config.yaml
spec_augment: true
adamw_lr_other_params: 0.0013
batch_size: 64
Rows from block 6, named by matrix and row number. Rows with one number belong to one neuron. Each number is 50 + 12 x the weight over its row's rms, rounded and kept within 0 to 99. All counts start at 0. After the name is the row's rms in percent of the matrix's.
# fc1: MLP up (model.blocks.6.mlp.fc1.weight, 384x128), inputs 0-127
# fc2: MLP down (model.blocks.6.mlp.fc2.weight, 128x384, transposed), outputs 0-127
fc1.260 054:70 36 43 53 50 50 50 38 50 54 50 50 65 50 53 50 50 50 50 50 50 44 48 41 52 50 48 58 63 40 30 22 38 50 05 50 39 50 50 58 41 57 64 53 50 50 36 50 50 75 31 50 50 52 50 23 43 42 86 60 50 54 72 30 50 57 50 50 33 77 39 66 53 39 76 61 43 54 45 50 44 38 51 50 74 79 42 25 35 50 49 63 57 59 62 50 62 50 50 61 50 50 50 61 50 50 50 50 65 50 50 28 62 25 50 50 50 30 43 56 50 30 50 50 50 62 47 25
fc1.261 123:55 47 50 50 46 53 52 50 50 50 50 32 65 70 32 35 50 50 50 38 28 44 36 17 39 45 49 80 50 57 80 62 50 63 50 40 50 55 54 41 93 50 50 50 50 50 52 48 50 50 50 50 58 50 35 50 40 67 72 50 38 50 50 50 50 50 50 55 50 50 50 50 50 33 25 58 48 66 50 50 59 50 50 48 79 39 50 56 30 50 47 71 50 50 28 50 50 11 50 50 93 50 50 50 50 50 60 57 63 50 64 32 76 50 50 50 50 50 48 59 50 73 50 50 55 50 50 50
fc1.262 055:63 70 87 67 40 42 67 50 50 18 50 50 53 50 37 50 50 43 72 61 28 50 50 58 56 50 50 50 50 47 47 50 78 17 23 65 52 55 28 50 69 51 50 50 50 41 44 72 50 57 57 50 69 40 70 50 50 50 57 50 50 63 50 50 50 65 66 50 34 44 33 50 50 50 50 50 41 68 50 32 44 50 39 63 50 50 70 50 46 29 50 34 50 61 27 28 51 50 50 73 50 31 41 50 50 50 50 50 52 30 57 63 50 40 71 50 69 72 50 63 52 42 50 67 50 60 50 50
fc1.263 085:50 58 32 42 50 32 71 36 67 50 71 51 60 92 56 25 50 30 50 09 44 50 50 50 50 33 42 50 59 59 43 50 43 50 50 50 46 53 50 54 50 50 34 33 50 35 50 34 50 50 34 50 50 50 68 50 62 60 50 50 50 50 48 39 50 50 50 50 50 61 50 50 50 31 41 46 67 66 62 76 50 62 50 50 50 61 60 46 50 50 66 50 50 59 40 40 63 23 79 49 50 50 32 50 31 51 74 50 36 50 50 27 61 50 19 35 48 50 50 45 75 50 33 50 41 60 50 44
fc1.264 052:28 50 21 75 47 50 50 32 50 50 50 50 50 50 45 59 50 70 50 50 29 57 67 44 50 50 56 70 50 50 50 39 50 49 62 50 27 70 50 67 32 50 60 43 62 55 34 38 28 65 50 50 50 52 24 50 50 75 59 59 50 63 52 50 42 65 40 33 48 40 53 38 34 50 50 50 47 22 54 64 50 50 50 67 50 62 65 38 39 17 65 42 42 50 62 50 28 50 50 50 33 68 35 50 26 50 51 46 50 63 50 30 50 53 50 50 50 61 76 50 50 50 79 57 38 70 50 43
fc1.265 189:50 50 42 62 50 60 29 39 51 50 50 50 89 50 55 54 65 44 50 19 50 60 50 66 50 73 50 50 50 81 50 29 71 50 50 50 40 67 70 42 50 50 43 48 41 49 69 50 43 50 50 43 41 82 50 59 50 63 47 41 50 56 35 50 50 38 50 50 50 50 49 31 34 64 56 68 51 37 71 50 61 50 14 46 50 54 41 50 50 54 50 50 50 50 53 50 50 54 29 27 39 50 50 61 64 33 50 47 43 55 50 82 39 50 51 65 52 30 69 50 53 18 55 63 60 56 40 49
fc1.266 078:50 75 50 43 06 57 56 50 50 43 50 50 50 71 50 50 50 30 50 18 48 50 50 45 50 23 67 45 61 50 44 50 40 50 50 39 50 49 43 50 65 63 50 70 50 50 42 50 50 50 50 70 36 64 42 50 41 69 50 50 75 50 63 67 69 50 85 50 50 50 50 38 50 47 42 50 09 62 71 50 32 37 39 46 50 56 50 27 43 61 48 36 50 54 58 40 62 61 62 38 54 44 62 58 50 50 50 50 50 50 36 62 50 50 50 55 48 50 30 49 50 50 66 36 70 44 51 21
fc1.267 139:67 56 63 50 79 50 31 33 50 61 37 28 60 63 50 49 69 49 44 67 50 50 51 50 46 23 39 57 50 76 50 33 84 50 50 41 50 50 50 50 50 19 38 43 50 69 50 50 50 02 50 36 68 62 54 35 46 50 44 66 50 65 57 50 50 50 50 39 42 45 50 50 50 35 50 52 57 54 39 54 50 50 23 50 46 56 32 50 50 22 57 36 50 50 50 69 22 50 50 50 50 50 50 50 50 49 51 50 50 76 50 70 59 53 50 45 66 50 54 50 50 50 28 50 54 50 54 59
fc1.268 084:50 50 50 77 62 50 30 50 62 64 56 38 50 37 50 50 50 50 35 50 56 50 50 50 50 50 40 50 60 39 34 55 50 99 62 41 61 50 54 71 50 50 19 60 50 50 50 50 50 22 50 50 50 61 49 74 50 75 52 50 90 56 62 50 56 50 50 50 47 50 50 50 50 50 85 50 50 43 50 50 50 50 50 50 33 50 58 23 50 50 52 50 34 69 50 50 39 50 50 50 72 43 50 50 50 53 50 50 50 50 50 50 50 33 63 50 54 50 50 50 95 79 26 50 52 50 50 50
fc1.269 143:53 50 24 50 58 47 50 22 50 50 37 32 52 67 66 50 50 23 50 78 62 44 50 50 50 28 50 35 50 50 50 49 71 50 63 53 33 64 50 50 58 64 50 50 58 43 59 55 73 38 50 50 50 68 63 64 41 50 47 26 50 61 49 19 60 50 50 50 33 55 53 72 67 50 50 48 50 47 65 42 50 50 57 50 50 50 50 50 40 74 25 50 60 50 74 43 50 50 50 41 46 50 50 59 84 34 37 45 19 73 50 30 50 50 37 55 38 50 50 75 66 45 45 50 58 58 50 50
fc1.270 058:50 50 50 50 60 41 64 50 39 50 53 50 80 50 50 58 50 50 50 50 50 50 50 59 51 50 54 50 50 50 40 50 50 66 50 50 64 61 50 57 57 21 67 50 50 68 37 62 50 79 50 50 50 50 50 50 41 50 80 50 45 66 79 50 31 50 59 22 50 43 63 50 52 50 50 50 62 39 50 27 50 50 50 60 50 76 50 96 50 50 21 50 50 72 50 50 52 50 50 40 50 50 24 12 50 28 50 50 50 50 50 50 66 40 50 50 50 44 50 50 50 50 50 11 31 51 51 50
fc1.271 102:50 50 50 50 50 50 28 08 50 50 50 50 50 53 39 86 36 51 51 43 38 50 50 50 50 50 50 55 50 56 37 20 02 28 50 50 55 50 44 74 48 32 52 50 50 50 36 69 49 57 74 38 50 50 41 60 63 44 50 89 67 50 50 50 52 50 55 50 56 52 50 55 50 39 81 50 38 38 41 50 50 84 47 43 46 53 50 67 50 40 38 76 50 50 50 44 59 50 50 50 47 54 50 50 50 56 48 50 50 50 42 50 49 55 48 50 50 56 50 50 50 50 24 47 50 80 50 50
fc1.272 095:50 64 53 55 50 50 72 50 50 53 50 50 50 50 50 63 63 50 61 52 44 47 50 37 50 68 60 50 36 28 68 24 00 44 50 50 50 50 50 68 50 64 58 48 74 50 50 51 51 66 50 31 50 42 78 51 50 50 50 50 67 50 50 51 45 73 50 35 61 20 43 50 50 50 50 50 50 50 44 50 68 50 50 43 61 46 50 50 50 50 43 35 50 58 26 29 50 50 34 48 55 50 76 29 66 47 28 68 62 50 26 34 47 50 32 61 63 49 50 50 50 47 50 50 15 53 38 69
fc1.273 061:50 50 50 50 50 50 50 24 50 23 50 50 50 50 50 50 50 50 50 50 50 50 27 50 50 37 50 50 50 48 50 50 50 29 50 50 50 50 72 56 50 41 50 11 50 50 50 50 50 50 50 50 50 50 50 00 50 07 16 30 50 67 50 50 50 50 50 50 34 50 57 50 50 79 50 26 50 50 50 50 50 50 50 50 50 81 50 50 40 50 65 50 59 50 50 50 47 50 50 50 50 81 59 50 50 50 50 50 31 57 50 50 50 50 83 62 50 50 50 91 50 50 50 50 50 50 50 50
fc1.274 159:50 18 50 43 53 72 50 50 50 35 50 67 50 50 58 51 52 51 58 50 50 44 50 52 60 40 61 65 50 43 59 39 45 45 66 50 11 82 33 50 53 46 52 50 61 57 68 50 62 63 50 50 32 50 50 50 34 35 49 50 50 33 50 60 60 10 25 36 48 55 50 43 50 63 86 50 50 21 50 50 39 40 34 50 67 25 56 69 45 38 27 30 57 76 50 50 41 50 46 50 50 50 50 50 56 50 50 42 65 72 50 50 50 71 57 50 42 42 43 50 50 50 46 35 51 50 50 50
fc1.275 072:33 50 50 50 16 50 50 40 48 50 32 50 50 50 50 50 47 50 50 88 50 13 50 45 50 50 40 46 62 50 60 50 50 50 50 50 57 54 50 50 50 52 62 50 50 43 50 24 50 41 50 50 41 71 54 55 50 76 88 50 50 50 50 50 62 53 80 40 50 50 50 42 50 50 50 50 50 50 44 50 73 50 50 50 50 50 50 58 47 50 50 71 50 50 49 25 50 50 59 13 50 27 42 50 27 35 50 64 65 50 51 20 50 50 50 50 14 50 50 36 73 69 50 50 50 61 50 43
fc1.276 070:94 68 50 82 54 50 42 37 50 50 50 50 66 50 50 21 50 35 50 50 50 37 50 56 50 50 50 46 50 50 50 50 53 79 50 50 50 50 97 50 64 50 60 24 50 50 52 18 50 50 50 50 50 50 50 15 50 50 47 40 50 45 58 50 50 50 50 50 62 22 48 50 50 50 50 50 50 24 50 43 50 50 50 50 50 50 50 50 50 37 50 20 70 50 63 59 50 50 50 60 50 36 50 50 35 50 59 50 50 05 50 50 30 41 50 50 65 59 50 51 43 50 50 50 50 50 50 50
fc1.277 123:53 61 50 64 50 50 58 50 33 50 38 48 68 27 68 50 35 50 75 39 50 50 34 50 52 61 50 49 50 50 70 50 50 60 50 66 50 50 64 50 50 42 50 50 67 50 57 50 50 54 50 34 50 50 50 50 33 21 34 32 25 50 50 72 56 50 50 47 50 42 28 50 49 50 50 50 61 20 82 27 50 63 50 56 50 50 50 50 50 42 53 50 50 66 45 35 50 50 50 50 39 50 97 82 62 46 50 27 50 50 50 59 50 40 24 50 50 71 48 53 70 64 50 50 74 50 44 50
fc1.278 087:50 50 47 50 69 63 68 50 38 50 50 35 50 50 77 53 58 41 58 50 50 60 50 50 64 26 45 73 42 45 62 42 84 50 50 50 50 47 50 50 50 62 50 50 50 30 50 54 68 82 65 65 50 66 50 50 47 36 50 54 50 41 50 50 47 50 50 43 50 50 50 50 56 50 57 63 50 30 50 70 50 50 50 50 50 50 44 46 46 44 50 11 34 50 43 50 30 32 50 58 50 24 50 44 89 45 42 83 22 69 26 39 50 50 26 50 50 35 46 50 33 50 50 50 42 62 50 50
fc1.279 107:50 66 22 64 28 31 67 42 35 62 50 51 50 50 48 50 65 50 35 50 50 50 80 50 50 50 50 75 50 83 50 74 50 56 50 55 44 50 65 50 50 65 43 50 85 50 50 50 46 49 34 50 63 50 38 50 71 50 19 50 44 50 50 41 40 50 50 50 50 26 37 35 50 46 46 58 33 32 41 50 50 61 48 49 65 50 54 59 50 75 42 50 50 50 65 59 50 50 50 50 50 56 28 50 41 39 53 50 50 50 41 38 23 61 72 48 50 50 50 50 35 62 50 64 52 84 34 69
fc1.280 036:50 50 63 50 50 50 50 50 50 50 50 00 50 50 50 50 50 50 50 50 50 50 50 50 50 20 50 50 50 75 50 50 84 50 50 21 50 50 50 50 50 50 50 50 50 50 50 50 50 50 50 50 43 50 50 50 50 50 50 50 50 50 50 50 71 50 50 50 53 50 50 50 50 50 50 50 50 66 50 34 50 50 50 72 50 41 50 50 50 50 50 50 50 50 50 50 57 50 50 50 50 31 50 28 50 50 50 50 50 50 00 50 46 50 50 50 00 50 50 80 50 50 31 66 50 56 50 50
fc1.281 145:71 32 50 71 53 50 34 27 30 33 50 50 50 50 50 53 29 50 50 52 50 26 58 50 50 86 45 25 43 50 34 45 50 40 50 50 42 66 50 58 50 50 50 41 70 92 50 74 49 58 50 60 34 50 50 66 50 54 50 60 64 53 50 50 50 50 50 50 56 50 45 49 50 55 50 42 50 74 65 67 50 70 50 53 64 67 50 50 39 51 50 33 52 50 50 50 50 69 50 31 50 44 50 71 22 20 58 50 50 50 48 50 77 50 50 42 54 50 50 35 24 32 48 50 36 62 35 50
fc1.282 061:45 59 52 50 40 50 27 50 50 84 34 50 50 50 36 78 67 48 33 50 85 50 50 42 54 50 50 61 50 59 50 50 50 50 50 50 50 61 50 50 40 50 37 69 50 35 33 50 50 50 50 50 81 72 41 48 55 50 51 50 08 69 31 50 50 50 37 44 63 50 45 32 50 50 39 37 25 78 53 59 69 19 49 50 50 50 50 28 50 20 50 46 50 63 50 68 50 50 50 50 50 42 50 50 50 68 50 50 28 54 50 50 29 50 56 33 53 61 50 55 41 50 50 50 53 56 50 40
fc1.283 090:58 77 59 57 73 54 54 50 65 20 50 46 50 50 20 50 50 59 50 50 39 45 50 58 36 50 45 53 50 50 67 50 50 50 50 39 50 46 65 50 50 50 50 50 60 50 32 59 25 50 50 56 41 43 50 60 61 30 47 79 28 50 09 50 50 50 39 56 66 36 50 50 50 50 79 44 61 45 62 43 50 46 44 50 33 38 66 50 44 64 39 50 50 64 36 53 43 50 35 50 76 50 41 51 51 37 55 50 50 50 50 50 35 33 50 53 63 74 16 50 38 50 32 76 50 76 50 50
fc1.284 108:53 50 50 50 76 50 50 42 50 72 42 74 50 32 50 50 50 32 54 50 65 58 65 50 36 61 50 50 42 54 50 26 50 50 50 50 27 50 57 50 20 50 50 50 28 38 12 50 50 70 36 50 50 50 55 50 53 59 44 49 50 67 34 50 50 50 55 33 50 85 50 50 50 10 25 50 39 50 50 46 50 21 50 29 50 50 50 50 50 50 40 50 50 50 50 50 32 61 70 50 28 50 65 50 48 74 32 68 50 64 61 44 64 50 48 50 34 55 50 58 31 59 50 50 50 68 50 50
fc1.285 135:50 50 33 50 47 60 16 50 51 08 50 50 38 60 40 53 19 59 44 31 47 32 53 62 58 54 59 51 77 50 68 48 65 50 50 50 50 50 73 50 35 55 50 65 50 59 50 52 61 28 74 53 72 50 43 51 48 30 38 50 50 50 50 71 50 48 43 48 47 57 39 76 45 44 50 41 50 50 40 79 48 52 22 50 50 49 44 50 50 39 39 50 39 62 48 49 52 50 50 71 47 45 50 64 50 29 50 75 57 55 50 52 54 22 27 50 38 50 40 50 50 50 50 50 68 70 60 47
fc1.286 074:50 50 48 50 50 50 50 50 50 28 50 50 80 32 50 54 50 60 50 36 43 50 42 21 50 50 50 50 50 50 48 50 35 36 50 32 62 50 50 50 50 52 50 15 50 50 50 50 50 50 61 50 50 50 53 77 50 50 50 50 50 50 40 21 50 64 00 50 50 50 50 50 50 50 50 52 50 50 29 50 47 50 50 66 29 18 50 33 50 50 50 50 42 50 50 50 50 50 50 60 50 67 33 99 39 50 50 50 44 50 50 23 50 50 50 22 50 62 50 40 71 50 60 50 50 59 50 50
fc2.260 051:50 50 59 50 50 67 38 50 50 50 28 47 47 38 35 48 50 50 35 50 50 50 50 33 66 50 50 50 50 50 64 49 50 50 62 50 47 74 35 68 50 50 42 43 50 43 50 55 65 50 50 50 50 50 31 58 58 50 35 34 50 60 56 70 33 50 31 38 50 44 50 50 12 50 44 50 50 50 65 50 50 32 61 50 74 27 32 52 50 59 74 50 50 50 50 68 50 72 50 55 50 55 50 18 50 50 50 69 72 31 56 50 13 53 46 50 50 47 67 44 29 66 49 75 48 71 33 81
fc2.261 120:50 59 56 50 50 23 35 61 73 50 50 66 63 50 50 50 50 23 58 50 50 33 25 50 50 42 54 67 61 50 88 50 50 50 33 50 50 50 81 50 51 50 45 76 51 50 32 38 50 50 50 36 57 50 50 50 50 48 50 38 51 30 30 35 36 50 50 41 50 38 50 50 50 60 60 50 57 42 50 50 40 47 57 50 50 50 38 54 50 37 50 50 50 50 50 50 69 25 50 50 69 33 50 32 50 58 59 83 86 41 67 50 60 50 55 44 71 50 50 50 50 50 50 85 42 21 40 50
fc2.262 058:50 50 50 50 40 83 50 50 73 57 33 50 50 32 50 50 72 59 50 50 50 44 41 50 50 50 50 50 56 50 50 50 61 40 50 50 50 50 50 50 50 23 20 50 61 65 29 50 50 50 50 25 50 54 50 50 50 37 50 50 24 28 50 73 38 58 46 50 50 50 54 50 66 60 50 36 38 50 50 50 50 50 19 50 76 35 50 42 70 50 51 84 50 48 50 58 50 50 50 29 78 50 38 67 50 66 27 50 50 50 50 35 50 50 56 42 30 35 14 50 55 59 50 50 44 26 70 50
fc2.263 066:50 50 50 51 58 69 50 50 69 68 73 55 38 67 55 63 59 34 50 56 50 27 59 50 39 38 43 40 39 50 35 50 38 50 43 50 32 50 60 65 51 20 50 53 33 64 56 50 50 50 60 50 27 50 50 50 39 58 50 53 50 64 46 50 50 74 50 77 49 50 42 56 50 63 54 50 50 82 59 28 42 67 50 50 50 50 50 41 24 50 23 75 33 71 50 48 50 59 55 50 50 43 35 50 30 50 68 50 66 74 50 89 50 57 50 50 50 35 50 50 35 50 66 50 50 37 31 47
fc2.264 066:71 50 60 57 48 50 34 60 62 46 27 44 54 50 63 44 07 50 66 51 27 64 45 30 74 56 59 38 50 52 50 50 39 50 37 52 43 50 35 68 67 50 46 34 45 50 32 50 50 34 52 50 75 66 50 32 45 36 84 45 85 36 45 58 47 44 39 47 50 73 44 62 55 50 45 65 52 50 34 59 50 50 38 42 80 53 50 50 50 45 50 34 57 50 50 40 50 50 50 49 57 69 59 54 37 37 50 67 46 23 70 50 50 50 44 63 46 50 50 50 50 36 63 41 35 44 50 53
fc2.265 187:50 23 62 50 38 50 62 20 68 38 22 50 50 50 42 51 40 59 41 58 50 50 49 34 53 50 41 50 46 51 34 50 66 76 70 54 50 50 50 44 70 50 52 44 50 50 50 50 50 69 58 28 50 50 50 50 35 61 36 37 50 74 50 46 62 50 69 75 46 65 39 60 66 42 41 67 50 23 68 36 20 55 73 50 50 83 32 50 40 50 50 47 50 15 60 56 50 50 41 40 36 46 50 50 54 50 50 50 60 50 50 56 34 50 46 50 56 50 32 50 42 50 72 59 50 32 47 50
fc2.266 073:50 50 50 50 50 66 50 40 38 43 50 50 56 58 64 50 81 53 90 50 50 54 50 47 42 53 76 30 54 50 50 75 50 40 29 46 21 50 50 50 40 50 50 50 50 55 58 50 23 37 54 26 71 50 57 30 50 50 37 50 34 59 50 63 30 50 61 61 50 66 63 34 50 50 62 66 50 61 50 40 50 29 43 53 41 50 50 50 19 50 50 50 38 50 50 50 50 50 50 26 31 34 50 50 60 50 75 46 50 50 53 47 57 50 80 76 36 46 36 36 50 37 40 50 50 50 37 71
fc2.267 168:50 53 73 50 50 35 50 50 55 24 33 50 86 50 51 49 59 51 48 50 55 38 50 68 50 38 63 50 60 52 50 77 60 69 57 50 24 50 50 50 62 58 50 40 00 47 62 51 50 53 50 62 49 55 67 50 48 50 50 46 28 55 50 61 54 40 50 50 50 70 45 50 68 45 46 50 50 41 57 63 45 62 59 59 61 50 50 63 75 60 47 50 50 23 23 37 56 47 20 50 51 50 48 50 50 35 50 30 21 50 50 60 44 50 50 50 50 71 55 45 50 66 40 47 38 50 50 75
fc2.268 086:52 54 50 30 33 50 50 50 33 45 50 50 84 77 50 43 50 50 13 50 49 46 56 77 83 50 27 50 50 50 50 50 50 50 55 35 69 50 60 50 50 50 56 54 50 50 50 36 50 56 50 50 50 50 50 50 50 50 50 61 37 50 50 43 50 50 50 50 50 50 50 50 41 27 50 74 50 50 50 50 40 50 50 50 58 50 52 50 50 50 50 55 50 47 50 50 50 50 50 37 84 51 50 22 50 59 58 50 50 67 85 50 82 50 50 50 50 55 50 00 50 50 50 44 45 50 50 28
fc2.269 125:50 50 31 39 37 66 74 50 50 72 62 50 61 50 50 50 57 69 28 50 27 50 50 82 50 41 50 50 51 50 60 58 75 63 50 50 50 38 45 26 50 85 54 50 50 50 50 50 50 39 50 50 36 50 53 55 72 50 50 50 32 50 37 72 50 50 85 50 42 50 50 50 50 48 50 50 50 47 50 50 50 67 50 69 50 50 50 50 57 45 50 32 50 05 50 50 54 50 29 50 31 50 64 69 32 53 39 58 53 41 50 22 50 71 45 50 32 33 50 45 50 68 42 50 34 56 50 48
fc2.270 063:50 50 50 50 28 50 50 50 50 50 50 52 51 34 55 50 50 61 53 50 50 50 50 50 50 50 50 50 50 50 43 50 33 50 69 50 50 65 50 50 48 50 50 50 41 50 50 50 36 50 50 50 44 50 50 33 56 28 32 53 57 50 18 78 50 50 50 60 50 43 44 50 50 50 50 12 50 61 50 50 00 87 50 45 36 15 72 40 70 50 46 42 50 34 54 37 50 40 50 48 50 50 50 50 74 20 29 55 57 50 50 34 30 50 73 48 63 63 50 50 53 50 50 50 71 50 40 29
fc2.271 126:68 32 61 64 52 50 38 50 70 50 50 50 41 41 50 66 59 50 42 67 50 50 54 65 56 54 29 50 50 34 50 41 44 50 45 39 50 50 63 40 28 77 50 50 50 50 39 50 44 50 53 66 46 50 76 50 99 50 50 50 50 50 35 58 44 66 41 27 34 50 50 50 30 50 50 50 50 34 99 50 50 50 56 50 50 50 41 51 40 61 50 50 66 46 62 50 50 55 63 50 50 76 50 50 28 50 44 29 43 50 50 50 50 50 50 50 50 50 50 54 44 50 50 29 50 54 50 35
fc2.272 090:52 50 50 50 50 50 46 50 82 50 50 50 85 50 50 50 50 55 29 41 50 50 56 50 50 50 59 52 37 50 55 43 50 11 50 45 50 83 39 50 50 50 62 45 50 32 50 25 43 35 50 50 50 36 44 50 21 50 50 50 50 63 35 50 33 25 50 50 50 50 50 28 50 50 62 39 50 54 51 50 64 53 50 50 50 50 38 50 59 87 50 50 50 40 50 45 34 51 50 36 81 54 37 47 34 23 52 50 50 37 46 38 28 50 50 28 33 50 45 31 25 54 66 31 63 50 58 50
fc2.273 069:59 50 50 50 50 50 50 45 50 50 56 50 16 50 50 50 50 50 50 50 50 50 50 50 50 50 50 50 50 21 50 36 14 50 50 50 50 50 50 50 50 50 59 50 29 03 87 50 50 72 50 59 36 50 35 50 65 50 50 50 45 50 50 50 50 50 63 60 50 50 50 76 35 50 99 50 50 50 50 34 61 50 50 50 50 50 50 50 50 50 55 50 56 55 50 50 50 50 50 50 50 66 40 88 50 50 50 50 50 50 78 50 50 50 50 50 50 50 50 50 53 50 50 50 11 35 50 50
fc2.274 145:50 54 50 55 65 78 68 75 50 50 60 67 69 62 35 50 53 50 64 31 50 47 55 50 50 50 36 50 50 50 18 73 56 50 50 46 58 34 32 50 50 65 55 60 50 50 50 55 50 50 26 65 60 50 66 41 24 32 50 50 50 67 76 50 41 32 50 69 56 66 46 11 47 65 50 46 43 39 50 50 48 50 50 50 50 50 47 58 50 34 50 50 34 42 50 50 50 49 50 45 43 50 50 50 50 50 36 50 67 50 50 50 50 70 50 74 67 38 81 34 67 50 37 84 43 50 60 50
fc2.275 080:61 70 57 50 58 50 76 43 38 37 50 19 50 50 50 28 58 50 50 50 74 41 54 50 50 50 50 50 53 50 52 50 26 69 65 50 50 50 67 30 36 50 50 50 50 40 33 50 24 50 58 50 50 50 41 50 67 50 50 48 50 62 50 50 50 50 44 69 58 53 58 50 50 66 50 47 50 50 54 40 68 73 14 50 60 34 43 24 61 54 56 50 73 50 50 50 40 80 50 77 50 56 50 56 50 39 50 50 50 50 50 33 50 38 58 59 69 50 50 58 19 50 36 66 50 67 14 50
fc2.276 063:50 59 48 50 50 50 50 50 84 54 50 50 45 50 50 37 26 50 42 50 50 50 28 99 50 43 50 39 63 77 78 50 50 50 50 58 50 50 50 50 83 50 54 50 50 50 50 71 50 50 50 50 50 50 50 50 44 50 50 50 53 84 50 70 48 48 50 50 46 50 50 75 50 50 73 50 50 50 50 37 50 50 51 50 50 50 50 71 28 74 76 50 50 50 50 50 50 50 50 50 50 37 59 76 46 40 50 50 50 50 50 50 50 50 33 13 50 14 47 50 50 50 63 39 50 41 50 50
fc2.277 101:54 59 50 33 50 50 50 50 50 50 50 50 50 50 47 50 25 50 50 68 50 50 74 70 50 46 48 52 48 50 47 65 50 50 50 91 50 29 50 50 50 50 50 50 39 35 50 46 50 42 50 46 50 50 50 50 50 50 85 58 35 22 65 50 37 50 15 50 50 54 60 50 50 50 50 46 22 50 44 50 60 50 50 50 62 54 31 50 30 50 50 61 50 36 49 50 49 50 18 50 50 50 33 50 67 50 48 50 50 50 53 52 50 29 50 50 30 11 50 50 50 50 41 62 98 72 50 50
fc2.278 097:50 29 39 71 53 73 50 55 50 50 50 58 75 77 77 54 50 50 50 58 32 38 57 50 50 50 40 50 71 50 50 50 53 50 73 50 24 50 50 50 50 62 50 71 37 58 58 54 50 56 60 38 00 58 44 50 50 49 50 58 31 52 68 45 50 50 50 50 23 50 33 70 40 50 50 50 50 55 50 50 50 72 50 55 50 64 32 50 41 38 50 49 41 50 50 47 41 29 39 48 50 63 53 50 50 50 50 41 20 50 77 49 39 61 55 50 75 26 69 50 50 44 50 50 37 66 41 39
fc2.279 135:50 62 50 50 50 50 50 46 56 50 69 64 60 54 56 55 50 50 45 38 29 50 16 50 55 09 35 57 50 50 27 50 49 50 63 29 64 52 50 65 50 40 50 59 65 50 50 50 43 63 50 87 50 50 50 50 43 33 47 65 44 50 46 50 39 50 61 29 71 50 50 48 56 81 49 65 64 71 50 50 71 50 47 60 50 50 59 66 49 74 43 50 50 38 50 54 37 50 43 46 50 50 68 74 73 34 53 20 37 44 30 50 51 78 53 50 50 50 50 38 29 52 50 50 50 50 50 43
fc2.280 048:50 50 45 50 46 45 50 50 22 50 23 50 11 50 50 50 73 50 50 50 35 21 50 50 50 93 50 50 56 50 50 50 50 50 50 50 50 27 50 50 50 50 50 50 50 74 50 50 50 50 50 34 50 76 50 50 50 50 50 50 66 50 50 50 50 54 50 50 50 50 50 50 50 56 50 50 16 50 50 50 50 50 50 50 19 50 50 50 50 50 99 50 50 50 50 50 50 50 50 50 55 50 50 50 50 50 50 50 53 50 50 50 40 50 50 50 61 50 50 57 45 50 99 50 50 58 50 50
fc2.281 144:57 50 50 38 55 44 50 25 50 50 50 76 50 72 50 50 08 46 39 50 50 50 29 64 50 71 49 50 50 66 50 50 43 28 43 50 37 60 50 50 61 66 50 24 50 50 50 50 50 19 42 49 50 50 50 50 62 50 59 30 56 50 50 43 50 64 41 62 50 45 26 50 62 53 54 50 39 77 63 50 50 33 25 49 24 28 44 67 50 50 65 42 50 50 41 29 50 62 43 39 50 50 44 50 43 79 52 74 71 69 50 23 50 50 52 62 51 36 55 50 53 50 50 39 43 45 56 38
fc2.282 056:52 66 75 69 27 74 50 47 50 58 50 50 48 30 41 50 42 31 43 47 50 50 40 50 49 50 32 61 61 55 50 60 50 35 50 50 30 50 50 35 50 33 46 42 50 50 58 50 50 34 69 61 28 50 50 50 50 50 72 42 32 50 49 62 50 48 50 50 53 27 50 50 46 50 47 50 50 25 77 50 44 46 50 50 81 60 46 50 50 66 12 33 50 31 33 50 50 50 50 50 66 61 42 50 50 50 50 50 57 50 51 51 55 72 55 48 70 21 80 31 50 81 50 38 65 50 60 54
fc2.283 078:40 50 50 40 50 56 50 48 50 50 50 50 77 50 87 50 22 56 50 50 40 34 53 65 44 51 50 56 70 49 50 50 63 50 50 50 31 50 60 78 78 28 50 31 50 50 49 33 57 53 71 50 50 50 50 50 56 50 50 53 59 50 50 50 50 90 48 72 50 50 64 59 58 50 54 25 50 22 50 10 48 50 50 50 40 50 72 62 34 70 63 52 50 50 35 48 18 32 48 50 50 50 50 50 57 50 62 50 50 60 62 54 50 50 68 50 52 50 50 43 30 50 50 54 50 50 28 50
fc2.284 121:50 37 42 93 47 31 39 50 50 67 77 76 50 55 50 42 25 60 50 48 50 50 70 32 50 60 63 27 50 45 46 46 50 59 70 37 63 50 21 53 49 50 42 50 50 45 58 39 36 50 65 67 46 35 36 50 34 31 63 52 49 50 50 38 61 28 64 43 09 50 50 74 38 50 50 49 76 38 62 42 50 63 43 63 42 50 62 69 52 47 50 50 50 50 65 64 49 50 30 50 56 50 50 65 70 52 50 31 50 50 50 53 50 43 55 50 50 50 50 54 50 58 28 50 50 45 50 49
fc2.285 127:54 40 30 48 50 50 50 52 50 60 05 42 50 57 59 50 50 41 50 50 39 56 60 50 50 50 57 50 66 46 43 60 36 34 50 45 53 61 50 50 50 53 50 40 73 86 70 73 14 50 29 50 67 52 49 50 20 82 81 75 50 50 61 49 53 35 54 50 59 32 50 50 50 52 42 47 52 50 35 50 50 50 68 35 50 50 50 58 50 50 53 50 53 50 47 50 50 34 50 50 32 50 35 50 50 57 40 41 50 88 50 69 68 50 50 50 34 50 52 50 50 50 50 50 68 52 50 65
fc2.286 074:50 50 78 50 50 50 50 50 50 11 49 50 50 50 41 50 50 37 84 50 43 65 50 68 50 50 50 66 61 45 50 50 50 50 50 50 50 50 50 41 50 21 50 42 33 39 50 73 50 52 50 50 50 50 50 45 57 50 74 50 50 37 73 50 36 35 50 55 50 41 50 51 50 50 89 50 50 50 52 50 50 60 50 50 50 50 50 50 64 37 50 50 50 50 16 50 50 50 34 50 38 34 50 85 68 50 40 21 50 50 50 18 50 50 59 21 43 53 50 50 50 36 72 50 36 23 50 50